Weights of a small multi-label audio tagger.
Training: 6000 steps, batches of 64.
Rows from block 3 of a small multi-label audio tagger, named by matrix and row number. Rows with one number within an expert belong to one neuron, the router's apart. Each number is 500 + 50 x the weight over its row's rms, rounded and kept within 0 to 999. All counts start at 0. Numbers have three digits each.
Before each expert's rows are labels from the 100 clips, of 14976, where the router gives the expert most weight on average: "responds to" is what is common among them. Only what is clearly more common there than usual is listed. The data: read English sentences (LibriTTS-R). In brackets: how many of the 100.
# router: slot weights (model.blocks.3.mlp.router.weight, 8x256, trained with AdamW), inputs 128-255
# up: expert up (model.blocks.3.mlp.up, 8x64x256), inputs 128-255
# down: expert down (model.blocks.3.mlp.down, 8x256x64, transposed), outputs 128-255

# expert 4
responds to: the word "me" (32); the word "be" (26)
router.4:560457497562620430423479484564461484465459465429524486563550504519504493436408468547567496498549526567506519531519498536538418537466594483534505481472507412512426405452460392530530511423479516555475476537456481474525407558448538493496435456467508562513565443418538405498407473486394437538495469487570416458539426452451499566445468444472402522457470452476456486413530527533514555472485
up.0:600500501515630500484499486489501499501500501500500481499421500500476533537482432554500499493457497502517500500505500505498500501500501500492529500499500495500445484500500500639500500428400497499503499500500496490692478500499499497491500495500500500500485500475583500500498614499500500523546384500506446476549398550500497492499500527640499500501478393504499501480496586511485518500500
down.0:500500488498501500499537500485500495468502495521518538513461500500531471461496506500500500493550500500468586502500486518543519454410493533552454726506547500513500507348472459500455500500587519514527500500500502500511504471442501500468518499517590563480376460490535500500539502457467518551527500498525438500500500568507500500584554497340500500495497589496486483546500500500500499504515
up.1:475497516558503500499495513481498500554500463500500506501651497499500498522500481500499500509500484438499500500434500491647500500500478500494149500500500500500492497505497500473500500427500566621500499500500500467566405500500458496546499509500500501480501500507604499500493500508499500498499364412466494500460426494501509507500500515483484500511500497503500502472500494500503502500500
down.1:500500501486512500499579500544500503513500559499523298472607500500495670464503500500500500547481500500599467536500489490477439459443437517503562533496499498657500500497526491516474499500626502461385500500500464500469445499484501500492508488475499523445507534485442500500567500656438599478457500530521458500500508485485500500459498501506503500483451445511512488463500500500505500475495
up.2:487497501500499500490473426507497533500498677503500520461500467507499649519751495501501488501500494443449500504500501497499500529474500500523499500500500500501482499500499500469501501502614502527500499500499517275477498500499500500504503485501500500500500500501523460495500498499491500495497546501433673507548479507502500498500500501373500500499501508486491499500500501522501470501503
down.2:500500489493496500499566500615500449577500524533486698521575500500516546550583501500500500462600500500493539598500427481562555546492506491545485430503495500534500491502555578500435508500483500522424500500500485500501594532552501500526480510499466502635495587417451500500474508453499616494495500458572450500500503484488500500396405492642503500500468541433500511475500500500437500517561
up.55:506500510499510500501515519520499436500500500499500628500518442500501502597492494500500500518457578438499500501503504571701500411500623519499503500500500500500499505500472500513500499505422518498501534500500506277533500500500583500535501499500500500497500500429599500500488500504498500485587461498488397501501501484503502517501500393330503500501500462500500539500508501500498534522500
down.55:500500520491514500496370500536500509425500487486480510562453500500558559501501501500500500530467500500539439495500414540518722639544511463441470589500564500513500544524499457524496503500563450694515500500500495500520520450478491500490479426473506429595472433488456500500452500589470489562476500489509432500500499448542500500397665500544500500508507489501513501647500500500548501499461
up.56:502500627501509500494608539500501514499510512502500413770497500497505499402501452501507500500536500417481500500399500501501500507499592500501508500500500508500499501500497500455499499531501500504500506500500498499655499500500562500502500513500500501531502500501368502501507496500500500503500587501589481500501779510500513721501500272243498499443499500500500500518499500499500507500503
down.56:500500503510517500498441500541500493669499537554517481315574500500502343451510525500500500551497500517501537477500545502492482514372475536422276393506517502479500509560519497535526506502501469565514500500500515500508440474479501500539544510526423439448447571488506500500567488475498627552468500512369483500500498498632500500650502499519500500452578543423468503479500500500505500500508

# expert 1
responds to: the word "with" (70)
router.1:496485491545493537480438531458454468401530406445461487503519516420562383499514485494435478528484547472522469404586541522490457459526510476551395519469516486410466467491431505483489536429457419501420480465513530420552517495389510491436408460436518502510496472492464484473409499516381486528461486449465495513477572452439486534452403574512577372395457446402421462513521465424407440510432
up.5:528500504518499500524484499517498519502490487501499500506443500500500516503501473500501497499493500340519500499513500501587500517500504500500376500511528499500506496498499501513499485534500500329501470500500478468846500500500500500504500500500500500564499500501497500422500666554494500498501498500488518500488229510503500501495500479516532501498501506501500507500506514500500497497500
down.5:500500498480496499500557499456500508550500484452512502465541500500505552429487554500500500469500500481444595396500503511470372371347423488511395552501469501564500646589541465507462498528435428606468500500500587500573487401537500500452417502543565466563487655479446500500546498549527456463450500552484500500500498561574500500521437515447500500517463612584519454578500500500525500519546
up.6:492500504506444500469487630499497521586517505457556502551515496500501500451501502500507500500455487476498500500386472489541500496500489500458487500500501501500445627500499499518499502484500486312504329500500500474501511500500653498474507501502500500500525500500483500500499404500500500484507482375544444500501447541546509498502500384499501499486483500514499500500465499500489532440474
down.6:500500502496500500500475500580500497433500503448492584306485500500546381563472466500500500483565500500472508587500500520649560640484489486688574418501482500559500433395549560493441495500337503496508500500500543500515510448494502500531452526471606520549515500535487500500511486312506505516587500489517533500500501538495500500527473501520500500499553496486548485464500500500487500502448
up.7:476500665539480500524501445514500547500500501520499503494500500498481463500423331500455490501501482498500500500497483554329500493500509500561501500500498495500503501500500519365500500509476453548500429501500491498659503500500531503552504505500500500489489500501443500500664501513550500502496623452522505500504499500513503500490500501633501500500497496494500471501499501503500501500491
down.7:500500532500505500494631500581500493504501519503563356529675500500544495557521503500500500551492500478462489495500662504621564301524470502412398521488490497536500496411480486516500495500486448510482500500500501500498557533447500500507558524456538470461533506516450500500582559489502548551391500512477508500500507482464500500478376503627500500431446531506494437566500500500487500525455
up.8:499497505604554500501501602473500465491498499468500516444500500505519500500493492499492512499627498476498500500393504498454500467501549500482492500642499500500500588500492500513491499493689430492500591500490500498530431500500561500504511500500500461501490500500487500500493568500500500510501946569512498501411661416500503504500500496340495500499465496479499500500501500471500500491520
down.8:500500514501501500500531500518500522486500523597486499551562500500431555494521498500500500451593500500496558463500500501474457466555502498589365482502472501446511429500545452506471500500624534379489500500500499500492188503476501500483558477499615490509567430546524500500522407443504661516492500513428391500500499541606500500478477501580500500496497439517505500480500500500474500496528
up.9:402502447524499500500500500566500505500552500420489498753595499493500439607481513504491499498497497546500500495542500499630500494502480500500500500501501500500509499500499500561500501515479622502489501500500500501473506500500497480506500504500500500500517500526429555501541503500476501516499516445700502499503322473509500509500500507461499500504497508836500505500500499481500512487495
down.9:500500493504465500499515500465500500681500488416481645431431500500524400368503501500500500561493500501385429499500558428568479496610415487470503419496543501311500386427505411527479501500493488456588500500500447500500503463438492500459544410513522525500471594499477500500443500561378506500572476586441495500500488487540500500462460493537500500503527421417491475656500500500530500495449

# expert 5
responds to: the word "you" (67); the word "do" (25)
router.5:478501527523448497560583458406474557515513506461451545562515466458516512520580486416518468488494572458519494469500583503486534490487459467408444449491480434449452579552508503476527398379483551530486530467422486479468434583465583479479521465482470508497616500462443531524561485549522374561560478524517498456531440509522547586501451408488495457453455428508523373479474575461475555401528
up.0:501500499494356500482500536400585590487504507500574501539500500496489605499479775500500504500501427497500504500497500492301499502500516500500547500500500504500503400498496501504497494498382553353501500500503500481446677500509497446501501489501500500500497500505650502499492498537500500510502298500512468500504470499503513521497500500532498500501493498499500503500492500510500499497503
down.0:500500495492513500499604500569500528354505437441506457536412500500494473481452439500500500499455500500394492618500554487543563505609428501483633568499539511564500498378537498418495506500533321447475500500500501500537485501508504500554508513540477501487535488618503500500433445451641429488516501485494476500500500477491500500624493500454500500493504474535463500489500500500585499550668
up.1:509501499500500500553495510500555488552500500500526496500500500500500454500524500500499500500570505501498500500503501550499500500499528500498520500500500500500515317500496500494500499368497600498501491500500584458673500500500498503439500498500500499501424500496365390500509508602490499414615315405504496500500186510523440498495500441516509500500486496658501501499476500557498505499498
down.1:500500497498435500512590500501500497474500571577500451454498500500445431583503499500500500497676500500575497435500489500495497455514422479499459640497504499661500473503456531483484495500493591467509500500500518500486520524540500500499516487540498518502614505508539500500452501296501501591531500498358511500499491553594500500488469503556500500459500497527331442462500500500591500492495
up.2:518500511548558500498509500500501518518500294484500372512500498499492486422502382447501503600514485389498500500400499500329502500500500500501501500500500500497497512500404500497501500504500501456501526500500501578509500500500500550264500512500500500500460500426500499501494575501500500434370521691561501500500549499478501508500499516487499499501501489547503500500506500489501498524500
down.2:500500500521503500496431500514500504499500550503487486485509500500705500529504514500500500474474500500518439621500503479546489538524403475339522427510487500392500499635498496555502498500574492619495500500500573500464335493524501500462592516506428498534461419575532500500626466489391536483403500454480479500500500595395500500463512501444500500499645477500499482574500500500478500502584
up.3:516501701515534500527285491500500501504500500500500499567500500500535555391499493500509500524464499504498500500496503479511500607496500500501522500457500468500498499500500499500500499499301504543501467500500498474620500500522512505402500499500500500501502500507565486500384499509496500500500500575497514500494251500514497529503499582501495500500486498533500440500500499507500398497499
down.3:500500504501494501493446500522500513496500480686500496517519500500367571553511557500500500523491500500540494451500427496470364490501491655451472507501497502459500526519481503534501499500585488448496500500500500500500501503532500500536648483534520529500509454474543500500546511413474500507427500513346469500500493494516500500489642516556500500511510387527623497537500500500532500527507
up.4:591500472515497500495470754487500489429499499493500505491500499499507500584500501501500490501403499510499500500388500501494500462500502502500500500500500500500639493512557500480495500430798503468501496500500508503646508500500432499486501593500500500500573500500473500500431756501523495493535500497510500500559499500501503498500500484501498500500500500584501500500500500496500441497492
down.4:500500518498519499501479500584500498479500500312499511394508500500470552561513500500500500482482500500510575490500465509474414495403463487438337671500434500584500449518468506498508500500403555480539500500500499500493628432565503500500490456478561529373465505502537500500520540428612444418457500491584471500500503442501500500570541500430500500500425508500514500467500500500546499500486

# expert 0
responds to: the word "the" (80); the word "of" (50)
router.0:525449423509502564465440442477480453476524450500460454489527472474543485411544509526505404432461547409463488491517542480521509560488455490487537417396534472563508473549530476495523472504417516438440592458428419421437450456589523507518522443575545544512548550513512547538499557485523570454544489519444475532448506485499442461502564488504541515570468526435450563535461528556448416501475
up.5:499500480394499500519495657468492462491500500502446498495500498498499340542470509519501500540465497511500498501478475508736500500522494500500522500500499497538492499500475500622521501629514499695499501500501500521500500500500498400486382499499500500500499500509514500499488405499502494498505501170474503500499404500503500510499500408520504500455496486511500499502501500500500496501502
down.5:500500531524506500500506500394500495410500500483517489610569500500525481395500505500500500548501500503516612421500569455517420473469500522583510637500485497513500528430413498500500502500706483672401500500500505500492409476485500500511686506486481508535501441423602500500525535460547453630495502505485515500500495478636500500417531500503500500504568409473451512588500500500517500508487
up.6:510496502486479500547502575479388477499500503474460504489501476498515484506409500527502499502495500500492500500490472502504501526492498508499468500292503501499496529506500481512500500499492506729501479499501470475498493500500576551356470499503500500497496500521501478500726492500499530528493478421629507498514485521507502502503500530503500500502486492569502495501501504451500501500501
down.6:500500524501509500501474500516500499496500556559515486537516500500480530496499537500500500468555500500572491533500557524418577459427503548466551628489396511550500483470447448502499499500490428523467500500500498500455491508464499500493503461438384539498608479585705500500454514377411501565508491469555486500500489540430500500394578509569501500507512486452506507481500500500499500506571
up.7:498501691485297500587498501494502500492500505501316517635500501500509501553499500501505500506579500429501500508510500501500500482500501500500401500500500500497497500500468506244500501518501500494500482500500500388840424500500503500497502496501500500500636500508417500500481577500498498499470401499624452501497541501500501498500500426413501500534569485500500507500501500500499497501497
down.7:500500447482518499504361500503500499531500517550481475403404500500510581505498515500500500491557500500475464418500501502481472609667497493492488598489507498517500498491510483500473500500370501465373500500500492500504499491475500500425527510510458476498504506537473500500419535435499482557445508605476497500500500500495500500520429492441500500490488455499513475515500500500470500531508
up.8:508498503231582500508499462464507489547500521500503499501500501507534527501502480502479500499528502464500500497504500496463500494517500500497538500518506500500507480500488500499523500575500516580500332500500512507500506500500519500411499500503500500500501500465476501500507515508484499497460488531487499500479550469500500500500500500505500509500500500500500534498500500478500501526476
down.8:500500492500502500497568498502500497541500498631523617555474500500478477478498476500500500459454500500378506536500500481546582501582585498444335459487424503500497459495500502494381495500503515562451500500500451500391593530500500500478464636518442473520573572396478500500409490526498491572508500496613469500500497496581500500475473491534500500502505330521485526489500500500482500461416
up.9:501498499502502500500519456573501786500500501443497500499500501501513497500498535500497500504503500493507500497495501364532499612533498500501418500500507500468504560503586499488500501488500491494499499500500502642516499500500519501517515501500500500499518500480498499500508511500681531495536621499492510500489715530500499497501500480716523500500498501434502502497500500461498381502560
down.9:500500505518555499502601500430500541464500620494489495488458500500574504526499471500500500502499500500462441514500439423494340462720560523542624491516414508539500587514485481497496488500565437489585500500500493500567544503476500500435516516462629493427462480447547500500456510584488471571386500555599502500500506482551500500432510505449500500494500407462489501526500500500500501453505

# expert 3
responds to: voice: female (79); the word "is" (27)
router.3:473552570497490472543458458509602487529465533524475445467480499403611474549575523518520528505509570445491457521503483617447540502499448474543480598488435504500573575458437496415538498454501473590488531556499548490422497554489461468478506380460532522510486564464449506603588510490379583573483406524479584508526555436515460522563470548566601411506493521395512538427525484444441452573433
up.12:501500495513499499506499494506512556499500453534501522531500501500500498710501535507545499490459497541501500503258500498500500497504498501500473500501500500500501479500500501499514500499503499500497497500500499509579501500500498503513501502502500500508499500499083501500485564490542501509509493805500413500579483509499505500507500501496495500472501503768500506505500500500499502500501
down.12:500500499496500498500526500543500473420500566370492424462636500500538685660514490500500500494495500497482488523500405564500551465574416549590356558503484500348500498580505497500578499500582451414473500500500450500493542584480500500524512485496453538472482482518568500500571517532469686465511500497561484500500501441448500500499368499538507500487399526441502497488500500500348500493494
up.13:488494748501491500497499500519502509484500503499500469500500499504501500481610508506500500500386523418498500599663500500500499530569512500481417500500500495500537375500500500496490500500479500584511489500500499499717497502501457506500500501500500500500500500503534500500499629235500503462467501501476540502506454506503500503504500515474516505500517489517500508512500500504500421500499
down.13:500500500500494500500483500529500503375500506672478610570582500500485547456522496500500500493561500500484504413500499523444455397505508545515496429495477500548500525384457502488536497500379533510634500500500511500496595397457499500538497501495536429610646444547479500500515509463482518475429500436369566500500500512481500500500532501489500500497563628592524422511500500500480499498514
up.14:582500237605495500517499498500529499520495499470500443498500501500501498498485500583502472511317485569499500500500500495427500500501575500506384500505500502500498489500512500496501499457503484654500498500500510500641487500491501474438498502500500500501502500501582500501505438509500499524511692481501274502500547501443506500500500426518535500500503481437500479500501500499500510501548
down.14:500500505494500500494433500481500483599500491472497566576278500500445530462501503500500500407447500500635468496500372473507555571574455504490492510498539500506504446505493493502518502500634460549522500500500482500510660494528500500492457488498630450485401680456525500500455459297448431490508500511449562500500500553545500500432456498507500500523520497465519477491500500500475504498419
up.15:506500590485499499499500501351493715499500498500530500502500464509500486503494539500500469499502504643476500510494500500506500432329500500467500500501500499499503500500491500500493500480508500495500337500501552503498505500499500504498496501500500500502508500486494499500492500551506527503596503505500454500500388500502500518501501466500500500502517595575501489521500512461499500469499
down.15:500500494500512500489575500475500504570500505351504505565587500500477520452499501500500500469512500500480508472497501497491494509501366595659445500500606500560500405459529512482447509500602496500477500500500473500463438566676502500504534479500354441521440490568426500500516594501489528477490500556490447500500509452582500500532613496535500500501498545467535508621500500500507495496587
up.16:543500418732483500483592492538500500283498498499505488503500500515490530500535505500512505451498501500476500500499502522433500498500545500499570500500500423505501486500500500461476509500433616500500504500500499385501500500494616500492500464499500500501499500454625500532500497521500502492495499564410516499500540486499501492500500458469481497499508501484500500401500492499500497513550
down.16:500500508499500500500540500377500510490500462668473558494389500500639608498561532500500500520486500500405368480500522569499504459439565475478441472497514499486500510547592477503500499500506478480371500500500507500440462427497500500578503501490538484409561406490495500502500441547405497542577500501606510500500498448473500500528502501539500500454495603630573502503500500500454501495494

# expert 2
responds to: the word "she" (31)
router.2:457450477425515460493531483431496669563578500422485446508507455505495420418556495437542574528511480465557501525534492568472536521534466529532461477507501513465507446430441566481440488601517571556449533500560421555438487498529533485585603463492520525468464501555534563455544405671498500521434503573564536592514542528559502458539595398471453483491585624453426542547560495546570520473574
up.17:485499504501501500499488501782500441499504507500519500475501541498456476497493500500500500498454500581501500500758500562369500504500501500500501500501500500500533503500388500503500449500494668462500500500496503588523501500500489496598500498504500459500490500501643517500513414480504500499501498380501487500488445500499500501498500543649500498499576498501500506499497500499500548500521
down.17:500500496500530500500576500468500493504500544532504294455485500500438454409504500500500500487467500500489512500500565519508407530320411475464441542498517500442500460563470546500506500500670506573471500500500483500532476473507500500491493501495514479488290505630511500500496542521492503444451500576464469500500498483499500500497415508475500500499507380520464557466500500500422500487505
up.18:480500506506463500502543496538500451523500505500468632513495496496493529480507500501500500500522501431500500501496509504501500512501506500497500462491500469501500498500500500527499499561506483535500501500500505493505648500504521492502498500497500500500490500499478500499500498301412500526496525502486474500500731500500499499501503146483584501445490500497500494459500500500492459500518
down.18:500500504494498499504557500473500521555500537527471636465443500500464382572527523500500500503571500500460470457500469480500414486560504593540578546501460500478500511506441517500443503501619454402403500500500504500490457453497501500491471443502493456502641535481439500500507489578527348485445505522340557500500512498508500500496489500411500500442586515478500496499500500500408500494449
up.19:500501500428500500612511039396499503436502435503505517541500500478432489518496501500501499574358500504508500500360500499385500512500500499500495500500500495500500505500488500478495496444449466450502501500500498512505505500500574501505500399500500500500500500499498502500491498516500500499500656493481617500537383499512499500496500500502500500501490525506499505532501496443499497496647
down.19:500500501500500500501478500522500504485500516536501576348538500500555514503568454500500500529529500500553523459500482500509458474433446495408567370502537502526500510422475527500554495500653547542514500500500501500523278441500500500456541500512419529506544532563500500500528510389528489477578495483540460500500501484518500500586586501536500500559508513510625507454500500500464500503500
up.20:550501417524518500495388494488558502545500499501502576508500502504499502469394318499501500650558500449502500500507500502530500499500447500483500500500500500500500405500495500479500495500467499450461499500500664436413483500499495618491500495536500500500503500472622461502480501456488492397506496494491511500456524493516499500500500744879505500501580570501500629500505500500501491500500
down.20:500500516498553500509471500594500480488500441518423462592497500500500406544571494500500500657434500500612581518500424397467443515482630466382433469499505502513500485495501528509504500500400519548546500500500433500512475530475500500515500506501632389505560526550537500500601533502553549477494500530464513500500491468425500500508488500462500500497506334536517527502500500500457500500440
up.21:501501492467502500542606524515507494502500501528473500501500501459479218503505494500526499503520500504500500500104500830488500500530499500478502500472500500498494500501571497501516501493404494333498500500500507447461537500510499549474500510501500500500516500500489500500494499511498495484444511496457742497517505498504500500500500462733500500500499496466503505512500519501499497500634
down.21:500500475495506500502505500478500473497499461486500435577509500500678478376397494500500500569412500500459516500500481546494593497426510486514439412500571504513500498518557599500413499504476509395444500500500505500503466421569504500500505500508543557527648546536392500500564518490476694497526500428500434500500501554543500500523364504449500500498494534528556484464500500500537500500560

# expert 7
responds to: voice: male (84); the word "but" (30)
router.7:453526596460446497464447559434514445549482505536454428428548449561434485476550527475577519528461545536383448478506462500544507501478422512495513556505529540372437531512419503491473487423504502413536402491482470466435596484620546541477493515555518504516517474481510481490553510459498488516520477550457403508492540577508496462608419460455580471455508558445533479502509475448486457480438
up.12:498499509503442500284501509500536500464503477500500488496500504500500667487500513500499500490545500510500500500499501481491500499509500500502492502501499500500509506500500500510500500479556500523498461500501498448619502500500498500498514499503500500500552500435712500500484500500508500500416617503444501500476350521506500500500500610507502500500501489728503500493500501500500501508501
down.12:500500498500505500494506500502500500461500548504530426606353500500497582508510500500500500480456500500461513543500451517500409496406462507535467501501523500657500476492500512500500500500559501393539500500500490500500754555430499500526497519526574468430641503480609500500582497622438582410581500527494476500500500486427500500443524500569500500500541451495525501483500500500434500506510
up.13:500500327479497500497500499480500533499551498512502478511500500512492512493518496502497500503765495453501500500551503501538500501500433500515527500386306498500499529500500500501501499568436501497500501500500500638296499500500500495503499500499500500466484500499490499500539496500495500375518525556501499500548491502544500499500500410500499498502500501424500516496505500500500516412493
down.13:500500499500501500505386500496500508450500479391479761429551500500509457465500496500500500476535500500492454449500368523457579498466508456436499494502548500677500490522522519502492500500473443512525500500500490500521333608500501500515556492521439495501273440530485500500517515470530424515473500481430511500500504528517500500444490500512500500500452484499510487467500500500511501498485
up.14:492486445466446500456502398466500412702494513501489479500498499500462519494500547484505519500501494795499500499519471503500500502500500500494486500494328452500500500500501499502502499489352518480500507500500500510432434500499495514490505480504500500496535500508360506491445484501506500427392442403480536500499503508506501505503500395530500500501504497505499451501500501500500501502667
down.14:500500497500519500501552500543500519513500454536578517621347500500507491501423515500500500516521500500497408501500634527495592459488456495297588568510517508412500500420493493499498500500633501535604500500500483500497457498482506500531569493499551593507396615677443500500479556500539454517571500534661528500500496500441500500534506500507500500501483532556619558501500500500529500499464
up.15:515500457515541500500491582493497503501500563498485510461505501501511557635298501501511533502497500502500500500610458530498499477500498500531174501500551515500500499500486500498499501501500467502507597500500499501588498500501516683500532516500500500501508500500485502500499499501502500372500470498500499500492500523500499547504500458464504500507475377523501500399500498468500495525500
down.15:500500500500487498503490500505500468264500483555516497458642500500517389499586500500500500495491500500501478502500491484454476511562535478456473346503389500405500500505459455500504500491366475563423500500500526500497499501507500500502365494499516433355414407558658500500467519705612589508395501457547463500500508517521500500516500501561501500502517502481544521431500500500509503445527
up.16:500500477649529500561507504508498500563501500495515452643420501504502502483501501500502496622517485814500500501498500378527500100500508499503466500506500498500499495500398500418500500527611499483499487500500496497497479500499494500431500500500500500489496500502498500500410511488505499500552566270498532501502500489491500502500500496551507500501510526500500510500497499501500478489502
down.16:500500501502469500487434500475500457486500536483520487452454500500584443393510525500500500480345500517492498617500503528518652530481567621581488501500557500354500440505448568499515500500433472546490500500500548500500491559462500500504489478500357564483557496502513500500554511549487427485498490500521504500500510532550500500503364500503500500497499424533547510486500500500437500514446

# expert 6
responds to: the word "i" (78)
router.6:467520549513551539485504484564545391551477582513470422475461429473396528511564536422491462426446560484480522518508442570425486565497487514479486492440489403471443510480469478441517528353376581516438560515498556375475495502535507455480490452477471479502451469472529490503613421553446419488470495455443442486464510520423460413415465495449566430524513580570475548457501463516487529533476
up.17:508500499420504500510500491460493613497499533499504501304500500502511498576501506500499500500502506501485500500474500559472500502501500500500502501500509500500500502501498500490488500487500580476501500500501501876440511500500498498492501499496500500500500500506499491500500652501563482698495507525628500500499519501500500500500500507467500500508505892505500495496511500487488561543525
down.17:500500496498503500506586500585500473575499503446499588370342500500571426505536500500500500453493500500502462586500507513447588518631514601562531475508498500585500421449482492500458502500409453442439500500500512500495501494442496500511544476403499502492456458515509500500676526500477443429442500509483594500500519471527500500419394526554500500526499433526538524565500500500465500525647
up.18:503500329468502500481500703499500503500523205500350489500500499489613485500588500500501500500550495505497500499484501646557500500499498499628541500538500500500497500500498500500500500496476501565500525500499506498473464499500632490502502500502500500487500500216467500500460509489442500499521500500494843500496509500500500500499501501491494500500584501566500469501501512481500432523502
down.18:500500501488503500498591500477500497434500508426503492628512500500572484465500625500500500509459500500391451483500694528477388484531448510562575441476442502584513459497590567493467503500608476575577500500500507500492561554511503500506451376523438537520680533527409500500500494523500446489544500501513416500500500535512500500536467495630500500500430539499507487555500500500496500500402
up.19:500500484494515500487500501512500498495501515508499501429500501464609474497421482500508500415512502498498500500510506502493501501500517501484505500503499500504637490500565500489522501500511504484500498500554541482537502500500500501526505515500500500500500500499551492500362498501500506467536553503501500500500482497500482491499500508503500503500502592522500524497594500500425497500468
down.19:500500543502491500503603500504500480528501529318446608834406500500603508610504514500500500503494500500553432500500475532510445556401504507499367454505559506516500540495496501501533494500499512444356500500500500500476513468484501500503456543512531503634521513583426500500529497501493476532480497485453541500500499512523500500489625477541500500508492493478523496492500500500521500542496
up.20:482500507283478500499483436500499450492503485500517445481500500499562487498488504512500500537500499584508500500506501300663500500500506500501517500501509499500501418500493499615508503446506500500500500500500500525517520500500483499536603500500500500500480500514414503500494609507379499527568500421497499500508290486479499567500500511416500500498509499819500500468504500471500545515511
down.20:500500494500513501502528500458500502501500602501478571557536500500506706498512501500500500500503500496451475500500500419487532476615524405476677630501520497571500605507457494500505497500534495529595500500500502500499560383553500500525575512507434499510536542490423500500408517521441434561503500492435508500500496505528500500495523500606497500507492343498546487537500500500520500499386
up.21:612500424529520500503500167496502499499499430500390502500500500515499565508536500500497500449454499613500500502505498499497500579500500500489496500499517499500501481500499499500493502507427499447501519500500507499484500500500499494515514513500500500500499500499517500500542476500500508512441451501394525499556391469500500500499500545504500501510689511436500500502502500489501293500501
down.21:500500503500478500489494500529500516558500486587497416603554500500414485407461434500500500590414500500441520361500439543442566581375583447341282429504541498528500404506505511500465500500482501368595500500500502500574464521413500500538490563464484470477438590483499500500453517597417492400496514524504546500500496459540500500549449510474500500500481511500405505512500500500485500505450